From a checkpoint of a small self-supervised audio encoder (BEST-RQ).
Model: log mel input, layers 14.
Rows from block 8, named by matrix and row number. Rows with one number belong to one attention dimension. Each number is 128 + 32 x the weight over its row's rms, rounded and kept within 0 to 255. All counts start at 0. Numbers have three digits each. After the name is the row's rms in percent of the matrix's.
# q: attention query (model.blocks.8.attn.q.weight, 128x128), inputs 64-127
# k: attention key (model.blocks.8.attn.k.weight, 128x128), inputs 64-127
q.25 111:120121179196136091156142125138150110150170103157092135073138067129093198154156114122178124119109112089139071123153074108217153138057156195140070143122130158152145150078162152119167131085089118
k.25 106:158150143124195124147119115134136058115181082144110188138101129149129184148095116107094085111087085120096163151138152110112114153132157115191147146114095143109151092178195090107136149113128072
q.26 076:097169074118148159105116100214116120140104128126092142114175144127079149164165180150126176100147145125131098145110157174132083094128156113096142114155149105087086149131124096188099089161142123
k.26 081:134170102141124129078125121120118080091098149101142045123212191177169152125112100169176166161160150182143198178046121129150113132104144098049107120135123090089121135139133119170121084140113121
q.27 117:130139138078140131114179126071143106056157100073125130133146151134126112138186124153219147155100152167162095165129050144175176094096084126120105075119098152155081141131128109152102153190216097
k.27 114:137134110121173186131111114135161102165147194107096149153197163161075055160114188128144141129122108123118088128209126131108172135142098164074135116146157121137099115133130084133124124184100128
q.28 091:164119110196109106154171158052114117152103151200148116121187157118083078124130119054056120129112117074116160145163123119104156148118105127163154197164099097139187105060096082120074145106121112
k.28 094:116145140192118146155139094136120150138134103149096142132063075135108086101161118103165133097152162163106091164166168160098148152181103180135090142126137186159160139186119123128147166126127084
q.29 099:154092176162126114128111153106144055088145138113199170149124147132118092121109091135074118142149083180109142072172114068173157147121103112078182154118154113114130086059148168132160108081084062
k.29 106:131096155130074109141141148165144133155128111110132120152059132098133133164155148118092108087129055132133117098196144137150136097108145176108127105075209129159144101143159192138152209116085128
q.30 092:171108141076121124147208124059141179099079138107163103140122166081099101173143099150192127114100138158118116121139117083099139103135098134164155111106134101166068110101107148136062129175226094
k.30 099:136124149121114156159138161137141149173112138103087116186144095142121080103153180127092135078102123121117103135224133123110148153169112169125111106134204147144087153174164081112100143183107179
q.31 077:130069107108115168124139163167124159135127097065116112180125131139114088087093076145091139148155082137144172142156168135078154128115116049071188077158112154119085100135175151092198123121100106
k.31 096:105144215163051121149126129122115159132110122138121130106046140116147118172167112150100130092153135144141135142127113119083201100113132173109146156095103114145075139132069134136158173163090122
q.32 088:159120145084161119141107165149125101139149137063061104151123109175113155134171149139115115116139180126096083144096104194167086102160186169134200126136171133076160133121178123155144160153068130
k.32 076:103107128171113064142120140182141106125077151134130167133133152105100147160137121125157140168128100105149155128089138123112127127081142186177110138155092111159157130134125220157130076098094125
q.33 103:123102124178118055161152119083139128164180108136146128108138092107096129085131121165131056128129114061135126158111105125046160154176144121176220171172163111087145101112182102109085149112119115
k.33 106:163094111113094173084151129078093106093157150172209101127146135097158136093162132123146156136080132103110126174105131129101160191159164043132109189145146112150161115135128106118134149119122091
q.34 103:099110125107092160136135150116110086144189161072122189201091144116120160127153175130124071123115122084136128120156211160175113162183146161154145125109154167117126129119143104161154130166103119
k.34 100:065136095095071087164136118154106146145086117124180162176048158072116171188168121134140105136134083107143133137095159131106136127118128156176114116105151099156130144135116166176171094101149099
q.35 093:108146096142102107166117170121109199166112165074082075060117077151105195093112155124068174153151141075142126097183121169145108159125189120146153156101166139119168099156176116142166176132083148
k.35 085:060089151131116067131135128177119135137108125138183104129067163128084080169162066096153134129149161103096125149149143134135139149146110196132137126157116134114155168143124209165089141028114127
q.36 099:154146123160154124147084112106101111086111102099122082063166098236136148085095142114128129112165098102102095197089117122152140114132105118129048115140093179175197147192125160102205168095132122
k.36 102:111118114176082160109081073118157128119139054095133063069156095104126145105136091101207172156193160119088153168092141125112150123104098171125122145167113165161132131130078141098094122204134149
q.37 093:120139131065165075129122156122126112186177071101060111158060099089102114113127155114145120156116182064128151135066157154175106150170138155132168120127166147077151113144140153136105148188170117
k.37 089:124123085098104084130112131153106119136108126144120134152116127123114134169114087169139133182122110135120161155071175134129154134102082207139115186126098101152155131167123229172176116113155078
q.38 104:163161052189118106136136118073170162120099120107133093086173087147169104098107113162071110112163085163143121174094074152087133170156120064158155130115065107094196112099170127113068116063210168
k.38 107:181135108098130161129141135082102128114129108137168125101120161101155138089115135131150152162159173150067108178095161156184064094168118093078125123148121151118166095125116151137101143153127141
q.39 097:117061123146127169105118125104151135129079167156142080109153111153138119119146069097089195127126090144128147106111118055131136136083130119114106109116079151149087132158127159119144127063128139
k.39 087:127149113140170188080128112107139138113159146069118093098180087114165117063140128107083138076099156127126095173172092128146116096112157096109110062112134148119060145090121056109097187122103159
q.40 095:101106086124121090160055143099106109135128124054119111164144131125119114150123165196118100120211157129109092166092182144133080127146154077115214085151128153123106086144147143144126120201176114
k.40 097:107117123098063129157133120128147109108087118123144092133148112072137151121106134139140147174130085145202136146119119160114103084097120106174124131156066077174149128126140205169161119129161084
q.41 086:125170011098159133133108151083159151098112130082123140132125115077165129109146194201101132102166134105140138161139147172127101179158141063149197162092142130121191128099145092140116111124162123
k.41 083:106123162150116143181167149130129133095087122138142167186055172119127103142123105131159162177136137180134106147070182106151084111154097118097138101160083099130196108177164201183129091073141121
q.42 113:143136110086200074092118229083162111096139102124113105176109102167087143080145125124151109129128169145126096140107113129157079107121104184138145106133126195075171143130101175119063125169084067
k.42 112:191123114168110119073070118111135152090167124108049074145120080119128115122175104142159154130167125135134202150114098133125127100070093157132066123149110159172157166140153159139159090135117108
q.43 098:143121085105171128112100176111137121127143116096075098157101105150132142096128186172117108092178200115149087170119148181161107163139157129130133115126166172129148108175131126123130122181188133
k.43 090:083132127116075064173136145135146085132120098136136123131101114106111127172118087144170156164154113116129160125096122155118161119091079194135110127190080123137190113147112226188145067105154081
q.44 099:137128085120138148118158093100181103119113141175207196203113118068141076127097118125155129118082092156124135088152151079131117147122068120134128128124072115115145138057078130148031116142171118
k.44 088:154129072096165157094129143097110166082150121153114139171121145137194137111124145125099133100120171179128137084103122075158092119199100044084095111092158121098110120104153049137159153144144147
q.45 123:120080076126159178124103101077119112117098118127151100080170124137142145103164135087111145126171092116126130128118111132143107126124131093117075112150070153154100125176143163132145117072167141
k.45 119:119184112110174206113121101104087127120107151099114108101153106092141135081143148128124148104133122132146107171141092208165116048150134092104093092121129163134089146113126075122133187155145145
q.46 102:080092109106145122135149153136094114127124091081156162129113136110117189117134122115136140161126214103129140085149156125117054110120125113137141166101145154168118136139093126126164140140107147
k.46 092:061111122150141143151149147121108129137127143145119147111107108115072134105186154107063067146129129136151138116126119126128153122175168078137094089111076119142099217179122110116161172124138114
q.47 082:124152117097090166123119127152134117109154171142190145096094124134120126133074119164164139110152099143130114148129122100102114197138089133046079200082082136110088199157122096175212127077131134
k.47 084:082135105177146170152139122129154141095162133184139115121149092114125097128089163108118119135135126111104050081138109109186144124131141097037132078134128139106085126149126098115204060104107219
q.48 094:106140113171120099109127111191137164174126124179140117095080125087170149145123120107148121127110207128124133119152165112082109083129159111168133189115185108137087138134085089183161094180124133
k.48 088:087073153112095094135138134128084111074122130090098050125124077089149166133170098154101147133086117128184157096124130163120169150120153102101098139154095110176135199134188188139152127152123082
q.49 084:122106155151136168065159131085046107067139115153123128130097127107093143208127119157065075156077153165148180091174112089132112141111099127191141190153181095165157119169124091118130102082102125
k.49 090:117107147093136087139140116158179089171140114101115139124107136152193135120175136089144158103079114110117149122074162161009162139175125145122143131092119137090069092155106126042118137166173132
q.50 096:154160091119132153153132148171160117191140204105095121106158105158148135113083145092120126151140059083142137155142134201085130211187123135131120115110116156110186158100113159124137156119122114
k.50 088:099126110183130172086097155148117112087137137086146073115137141174089125153061077099173102093134142125166091132146122096154068105097112124124078111117124141108146119151144135122147105097089150
q.51 091:157167130109122078108117104121093073137178101105192107107120182142106142067120107125151163172146126112101114114082182156107113097138117131166101106137119096127053157146112155133147139179094160
k.51 108:150163135117122062112132142112125163101103162119095149112127112113097139050098176130138100152178075168108167141145129134189105119122120113177120131130099128139181156105205111201135096079182088
q.52 113:119113132143141132093117076143203180153107155195148118149113125080175108150157122114128121134170137160092085136188113068171119106091177154135147126124188116114162056134041106173126154047136198
k.52 115:117126123088130107148090140165100122102165124144109136119160067105170148110157112191113116149100131096141108074120109096160154159155112126114180222111163120180090148133147138092132179099094107
q.53 097:118102128134104171125178113171187148163090203110066073138111092125137136190094102095130127103122121125093146121192075094121145150117130192133141085117160127156210106182169145105135159111134171
k.53 099:099097079153128168135056123161120091125156130084147081104149129119143104164135086139151171103125145093099042115136140114104101129164066139088144144130204189120062120159108112101112161118072153
q.54 109:140118095124083163158135116108098110118111150073072137081122133163102116146164108126096125140155088096140209150086133170136165200140126103117162119134076138143127139125167158057113118113145120
k.54 127:080165137136113205112134110084143162182114114135135108164119162159091137134102098051164135122217115136136102162096153144101093063147095125167113050114113138092146140151106107139145104153164177
q.55 096:117086141105147120124092081094077147128132096139136154111184143133114110151148120128130128106161173148112118122107127109195135106129140137135094098165140111121135121130163148115080150157147100
k.55 091:138159070113172127135157126088144131127118172196169231170100120096173117081144180130122159140152107110087129151108102151145162189155125126173115175170127118162124102081147103185129152116140177
q.56 075:137194118150150127203105090208171140165139181141106153101103168119143142116097154111118114184160146108101085130095139103108150174135188169110142137094197146112117142131122130155100105102158080
k.56 081:138091139162120158107126126151086120117133127108158046116174069133108159180070072114168088127146140123116111134127116104181136151110085129110134137103080128141161182125114152132148119055105175
q.57 099:143078160102124099138171094058111174102109079107077162114151140125114126143188104154113145109111159096132150072092104152142152112142151088138121154122114074086118148085179148106116126151161158
k.57 103:117127098163134165158157098126110151117151156202160178182092148120108131104190185048137144137204077075108129135120115159100143099140162132152104099124124132171145126055091117162137124206151129
q.58 112:124111136116138125106117143097041115102130110089135137113162139120100107143178131154116084121124100144112171148051188148135106109140108024139133151126072118126142157147184098118131131150126049
k.58 113:135166165114165111127158101075208151144069130178137197153085122144127122070136158126121134138162104139110175174123155156077151170122148142133103107159088113103123123124122120184156075150189122
q.59 091:115071155103112121163155155102132198079121075107091114157158071109082137155136153159145144108112095140089108175142116121166149102168168155130127123129154120087140094156120106127136147066168096
k.59 103:094113118144159169100124073174070161130168180159160095116117140112122094127190109151148121105076172023180121129164108122109158158128175135136155085167135151141114145115115133050144110132084153
q.60 102:146185118180178104099142081080139136080082130187124176142100148116190115178107135133094101089084221169139128076118107104096108073097119125127104161129181088109113090108109134154083068120145148
k.60 104:146080137078139095179165174127154106123185062122119131142103119086116161163186160141116085131092188089129183089106114148137204069108151137118140198123140130132092126107156170132154193102199113
q.61 105:139172135134155112130132116174174174152168204175166122135101123122179132103070149121115124152084152165106104133200132111121108137112140192173097111120126155141181150134076102121144148102119167
k.61 123:169108095135110097124094143161131071071163153100120080108163107116106152168107085139099126133073167143113106136107140106131093138142103118114126198107155187149168126142135172067124129090090114
q.62 090:097119121119100074117129125134079149140108134172137150124086170107099132121099084103146136106153180136098169085086136087083108045105110126130116155170111099098081132110119161104127087187137125
k.62 090:148116120037138105154150108115147115147084172172173143162146147058157133095153165141109173173116091167133169144119120158158165106106133141163097097136117104145128119118115113166121150159179129
q.63 078:133175139094093111056125121063064109108086087109123118136149133131093125088127128119111091141109105122166189105064158115047106119143069095149114161150111135129128136096170154130148128147121127
k.63 089:104147172099130074134145127066176109167131162143121156111119112129144140069134188123104121157163125156130141131114160161095142100102144158132132101119113105127082094104117072187156092143182122
q.64 108:176093129199170101090152077084082117118090137126168127142147059106124088119133099100115123146133090167094126127116106107151094119100144065114116173163112122148179100179161124086114119059112099
k.64 094:090084185168124138114128081101121108172151131098118079095168103158142119103123136105146127096147108156174180156138157155083108128162127153152109093085137134107166146137151099077145158132153140
q.65 095:124150079147123164115127117130110098154102113127099081144198134142117146120154121085153168168139163086137094158125089152151163089150088132155060116134177142134153107156176105098138106116146118
k.65 088:173170158066157144115155134128117088090093123121097135120117153141130148114163113154119151142111119099124174104122115180100125187146098094075124150158064084120207169107128200125171125080181124
q.66 090:129136105122144156082069137113111066137111124134166135159064134202154147135148141124141091152147133177142144160111167101139106161134126133078110141109185101111160165206125121137187113136126116
k.66 100:125171162109108137158157072103128089156111180105156149121121143133151113158100088143163167126125045096160126134141131151143176133120141082087115122142139090060178124114123098123152122134176144
q.67 116:099049189164107104152206087150111193164089148142094154100100071130099121100089090082098091145090125138077147102169173082134129147105125129140147123170080108107216118118132129088144136081083113
k.67 106:117092169136136097160105103149104100160135130132125145111165119166101122079108180092090110120150136172157147144148155144104136141167156168152127106071162187133075182145153056147171132151129145
q.68 098:094119182085161140150120163176150160187136140184103155136108162114109098131137138156166118103079146088154120153096155115138128135127105140120137138150146108122151116149098131228174150141203122
k.68 089:109078140118118133115163161159132175156120186132112163179134112056154133147151103113087149153082137154082081132115159132137126108093169131123123139142081108184153106116106086157149172126131114
q.69 102:130163129131117107160185173137137139154157126119112129150108134074092093119145154131162104136098114118129112143184079161120134162127129191199131160126113117143095113108152125185089127162131134
k.69 093:108086046148159102130154208143157123095109115157140179140120068070130157124169110162131136175119144139104109114097084131132098126131134094121141170154137139218106112171139171153096134109139118
q.70 086:110110185093128089131105114186212153187149180167118110142095125164119127119101131125101087124089170133112127098133115184080120120100115167128170147149187140096138129146093133065174143120153138
k.70 081:143114194112130068194203132133139115101144101108145171121133151144127160131122119115130150175086105157120158082127149159103136132115177147084182125116116093143103118090096101166187149107129135
q.71 102:131174105081133125143113157122195115143190149120109154177111132108185138077110156175184110099109160091141097113153092167049121151142112148106149102102155141138072127075099111109172106171153147
k.71 090:181126109129090163159151156131166114067127117112121148179097152100149135143136096109176133141109121076096105076120097146196109138090114089094120163127152136145159113096120205174117138065097130
q.72 114:124134160107155100105122100163171115163180151183106175163116190132120103110181132130088120121087127106122148147130148121122088163102153132137132094174138091095212179075115138159094156101045124
k.72 114:109105144097167075112131123197146187125178138109141205136176166189119136141097136134123102143138124220107109148082116122170131124114174134131169153124111106157116169092155063149134101122095156
q.73 109:093100158193132132108130058120128119152096177139133123041142093165152172126107140083101081089161119128117135123096156114112150110114169101080129139120085124122182088180177144097135136076121088
k.73 111:056115204156078148122131065129128092143164129153137154099126115179147094116113175100133108107145103154152154161164185131095152122140142143128155079109121160056108134155101068115152109174122181
q.74 094:147195099129149074119172170096145079118137088103147149156110108109162121124204122176114096146121078145134156174151093181135142167181127184167114106106129115127138150082089091107071135168217129
k.74 097:142136037121135097126100191101188161127098083090097136193102071118127157128121142161172142146189155078116124151100099124115100116148131125155117152106167125140130080151121182162088161151151097
q.75 103:092148120126116078172217122190122154166089161145151108139135103038099103128133091094104095142124130124148164094144095104160102140112115167179109119103145159099170124176077138152087109120202099
k.75 098:086107149139150119139119132130133164145111138120084098126133047130115151120163139106095093163130183197183143108094092122094145116144152186124115088114137158151100154151143097129142166155138100
q.76 116:107081152163110132104155083098102126110096133136126123089143089114124162109110092096113088149128075131089178137099161074157138128118135076091114171124118143125197127161161126128178133062121102
k.76 103:081107193161121151138102061128086128169129122143137093102121117164137113088111156102137112092128098157157157182140170109110148142150117103169132051123184170084113143164143102065195147138152134
q.77 088:172089089131145095127111148152124102108159127130140140200129162070116124127180124083102145139092113144148122124157127131126087130123119142110126072149132158132037180045103130105106079068030164
k.77 098:135160162157114086122129171159122112143166128069067086047188145206065137133101093128120134100155180148155162101125119156137104121128098142143145151120102104126140177108147128122152114115076145
q.78 099:116138147137169121069086144100129000167184122106137120111120129186147135099086102120190082117140145103137163153099104137110128140122091145120182109148121095129153145157117102121190101155170110
k.78 105:125086135063140151145149123084147052101105100155193124179105152166167116158120161133105151170092095113117167127126163127142154163156109125122110155122162113093177057157146128143146127149137115
q.79 089:134105137068122079150141149145147071138193129146131174197109077082157156113105099136149089091071079146124134066130111139160102150175108122067153126151141126071167147106120046166149154099191115
k.79 093:091114140128127067137130145167115070210201093099113110148103134152147201127095135103140191139124105117103134146122098087114150113115157143147151114091155116102160112128184131127135156102077095
q.80 097:130111195098160140121108128142094066145169121152188133188123126086143162056094121075109085165056094144086139151112096134111103137090084125163154149150146118169192104118172163104154081144121105
k.80 087:112104092114173080145099197132122059147210059154098196111196147105075162125153145147069134108126139098116139075130146135139128147142140148167112189149093151138173152110172156167111143190136110
q.81 087:136137159071159148108066123221160113100187135109091129084145129174144164123087120097100098121185152140134109135172122193133143146160172189088147135109079134137115103101089092070159118143113136
k.81 108:132147155132140105143109113166125102153115123174104107102055091097121127129055101096124071154161147128143161188175116137142191178122101116151135122169066153086069137165124093105161151112106152
q.82 094:084147150152062156142125102106082152197121107096079156157164138119071141149188113098125073110122121148081157174108145121106097109153101109157175117120067108060124130143190106070072142174109116
k.82 107:101139127162126094108139140110118145114193129095089090126103144150094129173160113096121046093191151184125147158104155126136172086143135166161122081118112156130117151121119077111075160179130144
q.83 098:128134160106111104112161123150151115135166114114132124142156134115122098156161121082079077123138094137098149091139133135028082156148062118106156173146135160085147116115230129083133090142109129
k.83 101:110172111161125118094136171149104108134220157163132150152150134059129141069186137119083090126135119138093141108181150086062133114164138152135127086116138138127201155167090148128152089165136149
q.84 102:125136127113108141177051071130109124141161076063072175107205113157104108197143142069134127109139120169135122181109158140142143139156124175141176108083078133172103101108087108087109161163133112
k.84 084:112097138156099113165107097145098143113125095087087096087046133095091130177077114135109073105152125183182184138104136145130178116114123105141146121128121124122066118118125097116122132110139141
q.85 078:096118077144112101140155147122104151127179166137122139162144142176067127151149112111130107099147082156131200163132153127070128139153143099144145103084117162094191154177113150049145180148152129
k.85 092:088181149138127153131089156088130140152175117147134166125140113104143096202039087168095175115128135123090090142118096119122194098153107138115132140085146159106084094107163122060149165147110156
q.86 100:100135128119086128123099090167122094126172119090132149127140111151138157149129164092084092089187128133141109157088152152117108118155140197108160114090112150155090105111123112056140119172115122
k.86 107:095143142142099079143090096137098141137142125155079110079040102115110145175113107119107091094171135145214156165155108124092200180128119112146120107160146174126044130185149088116178131159122174
q.87 103:090113114163087150125133094079126177142154145120123120215157184160114152137117165165144154103157129143184184135114157162107125120206139094115109098104110165067109138170081120113097160163149110
k.87 102:099127122115091136126123095109143156104111122101128087135118073184137135160110102149165086154166156117165103148146085143083150113119086096100161050139163159134080134169153065106174170108108175
q.88 105:159127169154117090091119122145078117163130120159176149155140106067112144116133128136163123160060112124089065121129100140154140104096091144165156109190143150202175141086234157120109115121083091
k.88 108:082148114124138118109134203146106092110142125131122131133120103102066133129193151124106126126130125128117138125096125114148111132089117183183133195091125145158206146153139224137055091193108110
q.89 094:158132078147135098107179187100125167099118175139119117181120117176097125145125146173133135121132050165166157108120114114169110078128155119079114100105191092081201095167123130156161144160128170
k.89 082:159151136085159179088142091121172108151125113176148181172168138170163117114056071122136161207094156142102105148138102112152142131123048093142114155124157123118153088129160121122179150132131150
q.90 097:140119153127144168147143127101113119149126059098126100124113134131131080121114102134132183188099157106097124155079107117163138110111128184153100130123107099144162165111153116171134158083097109
k.90 100:134113103130080177135162121129124151109131117068146093097141230168091154172175112124132152116078112128136170077040162119115106116119104182153168163039117107147200132124087180155084126139159092
q.91 106:171151145099147108130117106152106131192168090165112178211249116126086105079186167119134121134117106104137082155136073121177117121145130153136122099151197108131190095134147152107081136141150161
k.91 099:145172149113121073122132084147147110120145138159107081100114075172108133110118112108158090200122134099171131125136042146193191125120106128154113144134158142150153108162164145146111155165124163
q.92 107:102119116152086110159154150081170136095082089044111132116091154154125088127160174130137129101189105162149195196107181130093162209162086055126150118080118090142108125152076099087116161139181165
k.92 125:149124158118085101138147111118124123149133093078137154122091140133232104150075137165154127111161145154100097105122182103140124126167122104084138114133172121122098090095164062086123172110161157
q.93 088:188147130099137170172106135118159184181101108138125165144151111091131119077130157073194123098154112059127091142098099163160079136114107180128100081142145108181152120142111165119072101169129160
k.93 084:107123176113109150135157141167086127061087144148140150087117128152155095156111168129140107135138145183171129123129126126208106182113136117080120134198143111113138130141134145178079095110117167
q.94 071:088206112130125104108156166154183167122153156160095098144136119171091150089115137164145146130175127111162129181120140117149114119122143171095061080074170138116133108142046084149152146136141123
k.94 090:135161150109185146118121064119143129140092173170139082118106116177136109135048110148161140147152176116130112164135079143148170186088074152126155139122119149116108130161119093103183164086095128
q.95 106:108092110128166140074126150144105149177167145171086148197175154181100125166164145154149085125150089149117138153123173124155056096139131102106128103124145152076171137124181123125110127208103107
k.95 103:105169117129144100098097115107159096136121122165091105096127083136077129136104094155114120192149149148186133180155058122127164078132102120133110075136177141123130115210154142116130174142114131
q.96 107:096167147135070162130164123161132138136161113126108109129189100136105116085136128099108130093145137148130113138171104130121063108133084145168108010117108116194106137065122109162050120157099173
k.96 120:096167087124122193096171160155126171122154129136154104148204122076082168078164145115105111105161107093125093141206056154141132106147119113124153055173097100164137155104121101177072121150102177
q.97 102:100140121130125143146091126103141117171122157113087126127149136166149179134211140165165129120121159136150053218132067140118130182152169210110140089117120124175126124130124074141131108107158120
k.97 086:145154171197150134136108113136128138106091234198139091140161132096129110113190085103168175135112125070152107152197052142107139156136238146102115133144115143127105139130168123142090137078111093
q.98 118:136096146082082129089062206121138120099162087089120106116118126149122196148108099132125127150140153189105177110109112090085140115076132137182115113179167090124133113179126112159107080125074103
k.98 105:152089106117050082081081191100118092100124108131142155078118114170129175135104097168115109204121121177106173156107122090056132137123108133201131110139158108162108107141109175111151086110100065
q.99 100:163157158121166101185118093136150088144097176143080115114107145128132132196211123137121141097121131144125167107113115096095155200133156153074097139121158138093136156141142038156140112106144150
k.99 099:145152186137193134143131100138137132097158186184104095137124105160134139171150099110116118081096150169072202149153116159150177181142188114048145162153120140060094143128144058156127121074095128
q.100 105:161093111097103111123100203111096114097131098147143145121165105092130143089105137136096115161198178140111124096150151103175123100133132102114134135110094137129109081081182158161064117132084106
k.100 111:164136077097088118152134182129135076132105050127102195143165164092145174113132180185092107162146139146092129083140146090207128085111129132123150144083134112172157106091175162172067054183133093
q.101 091:105109209197150107172109136138097124143105092106101082082102129166083117152111130082139132106094132135136109170099125132114140176129134146170059094165113159141183137074111170042121168107207085
k.101 108:137080186203090133146113141085152112160124079070149153087107141190083115149111102130178112097111140157106105147147136104111106115130095129127122075151110178133111137120115162072112145116146168
q.102 101:125176224161118107098117161109113175146153096149107154152169109143127128166157115197097102135121121176134155135140122116182157145080133134139121073124150104181148154108159134186134143124072097
k.102 123:147143185190100112077095161075132167100131076122138147121161061182119151156126114143129113197128072177091136166174106141198067151102190122128124040105141132158141137085184147168110124148103129
q.103 109:158116128100085101135174139133087163105088148113148144163093121075118117136109133140157148124118116103130158134118218097150156111140153075075142212103123099173061118180099108145157165122180152
k.103 106:150121106125071099143157091118172142149086099059147137067081122154147063150151171174129140129129043108112170110091182123159099124090125107110122161083151119166063147133057142121173113105152136
q.104 102:155095144148150060190088181188085098136159056132081135074125110143099170097146175100110057165156093149116133125175056167157082170155163133187137166162142125121130101084138119125117163149125122
k.104 110:152120138111144040160129161132140092070158091173092135109127119137140134135154142063087086128126130137152123116205072132132087113171132155179151169154119202106120145083138158150103136201118117
q.105 108:129098094138121157112078137175151145116130134077116134085128160135078081203080122144138148091088162184142061174110124120142090140135149151054093078118176139185097173181090156126151147109153085
k.105 109:146121117189110158120056159164094152044171150108147106126155167099099066202109085083125149112113138149093045171129118114131109064123165153065167140104147119177136150139110178103166140092089077
q.106 108:069203160158098148140147111093104181193110116137067117121128177157157157149162131160125136110167092085152159153125188176136142134104154129156100107140122150164111148077073121131120140106087168
k.106 098:060154180132116142154113135102127196147092125159128167116115134068147154107173107082158143133149080099150168133146127158118182110069187105153127065134103135078084131076138089119193153128072198
q.107 120:085154139087092114122116158085113133178141086113122156140142131139100129142135152156126140169122137190135150183134143196165138102131184138184142107129140093112118132111145134150077122122071111
k.107 111:119152162106105071106091119107117134164100167174127159134144160132120125110078099141115137199099165205170133145160126158095140098129209127212156155136119160111125131074159151123105123158079135
q.108 096:121127079113084153067133152107106181106162160145132114116154139139131126061088154128129136145131065131145098145153053162105082096179184110174177110110112111079102122133147189114147112148104103
k.108 097:157164089107127143087076162138108147131158158161123122182151193080105144114072126143131154126117154125189063136157133167083153110169181169176131225111126158107179107121166161118131146184056092
q.109 115:104105171135086119088087103102133066079121121156131114132119109121111128184095090171101120115168177186074165103099193046121146111073095141135104120143152120113147055173116180173102113112089114
k.109 105:130080117107068096114122144122134097111154063139137138139124111139127176164111159155121120180136121157071145109143145077178129109070135091114132075092159101151148072147103141189128113090146117
q.110 110:141182128155184114163144151190119156197144127140073089067140109133133173104204115092106067120158119094137149197128109172122092124125103123196112108141102171157124186099089088088087165127179190
k.110 110:155184135170155114156165148150144135160142122173162078076131112131104112107176100089099071089104113101119174169154074145054119132139120129178120080189085168100117163107102120118111151135140188
q.111 135:135179074075131181119161143162126163121121153186097068108107161131150160139133108091105134159189064141120154132163150151082078123150147118126123199090127166125157125164152141133149081093129129
k.111 113:143175107083153183120135154158135148117171158179145101132075187068098138189102080067082146141133114090144178146144137132058119108164137112140128230126137172137157128154134144143159112127087111
q.112 096:121255109157116104127093156099089173124169156196068150133118120098079122113134141164110119100116147114131119194144139158095113104158174120124115153119136114098127101143153138145148117148100067
k.112 088:100100169160133106130116132153134081049156123139130089096177120117037146158130148106127116088116150096125127105147138052099134082132163149144133102126168132057135150091151199079161085109148100
q.113 096:120075090095167092102096141116106102087153113126143157168121129133151122131113133085169129174125038142116136144119116067150065176124090116104150173191127127144170118097163106158106093125124151
k.113 089:147150091053212209158118167097158095179136093122146198233116115165082101105111169143107133141095149133116110155153074109113125149171114152091112127083108182080108103145162073125099144136157159
q.114 106:111108153075191110114162126132181079200087140091115089105132093178123115078137102064143144120188162143097175098111111126128153159141145205172140101133104084096146124137087105111140152088133091
k.114 099:153218115139137079148154083190123166155074120124126089046111111134170158135077176103095117145163126137159145148111128171116146122074113146090138137116129099157100156122086125112113154115160118
q.115 085:123211083086113110108062153124074083126151148105123090129131116118115155162092163114135095060142176112143075144128121155095091126132122121115089181094121187177046135153147154094229131193117129
k.115 084:122120089185091129132075170135132097077160056145154127097137089086075163182199072075083102099011135096123114140144133091110118095112122120120140131084111177160121119131124195090146103124157133
q.116 107:136094142095134119133178130135126185104083092133136141054114114149134106118127084150125165156132142188114179077097171096150164158155107126130144153150074076095180110097111112156073125118140071
k.116 092:187161142090150155106162085075144139170102129119145137196099157167221093092107184148112123173120124153131168181134151160117155187161160110085118154137096090098098168108133097140116125135101141
q.117 096:114154078105134150081085173174134162113157129156081141086095129178103179147099141100105088144159096139136123134143169160047052179148128065130131165130145158074142107167184140165164102150048148
k.117 102:098082153125154153120131132108161079112120094125121120085149094146084087173109146148074098071141138084131165123197107077087089107141142115168101109124145164055091140149129137142184121120140184
q.118 104:117116143113091165187129098167173094135124060122082100049165167133118128206157122130154146100131155134128077116125094126171144173133061116104089159102066132139106166092151120158115118125125095
k.118 109:169125115150144147164128087128131104143126170109148135075109147088169126118159116151096124108120095151129151143109118216142136171116159106153135152169098107164051168121081084145109103118069142
q.119 091:126057114142108104107175124079148191128089127113154125119109112084160123137158077163100198136108189154129163105106130106152155113098137123125142132163147092154158165111095098120069107092152090
k.119 107:149133131105127157142174100095144126143106124127129166217078149146245113049119180119166136168143095145154123129124134191144116154115130111129113145142118095140171121107136094179081138160099093
q.120 121:107206123181125201101128140145130102137127130141091091103151142152106163135105147121106110145176161128149076148192123153118115097139163106087091087056107147185110098154143141139165129146107137
k.120 110:108125140214125097112118124139119126084165161120147086042215121076106112148181099121082090076136129106157106080148144130116114090107143098140169079141121115151126175144109136091158099086125174
q.121 111:146242139193079145138108147175075135122132157133086127099156170117051122175145173142105067091116144050148094146164127159089103099094145136177098143087152129161095155134129168129137153166078178
k.121 112:077107143179074077129083127145141130107136155123124102030139130089059126185135115111110103074129155105126098069126162087104127142118130126193145116125131093157159127152147193125157143079124107
q.122 083:102187108085158134106087190136087117059100110111135133211115138145169152153144128103122098135133068112164147132135152135088072078154123074068095143107122169140107129145147139118172104173157165
k.122 095:130137090067142175125130182097112139131117064133137173194120130103068122173143125099091094127098178117107117133165149088059135120144088088123123086118119175107145124143202168112161111141137164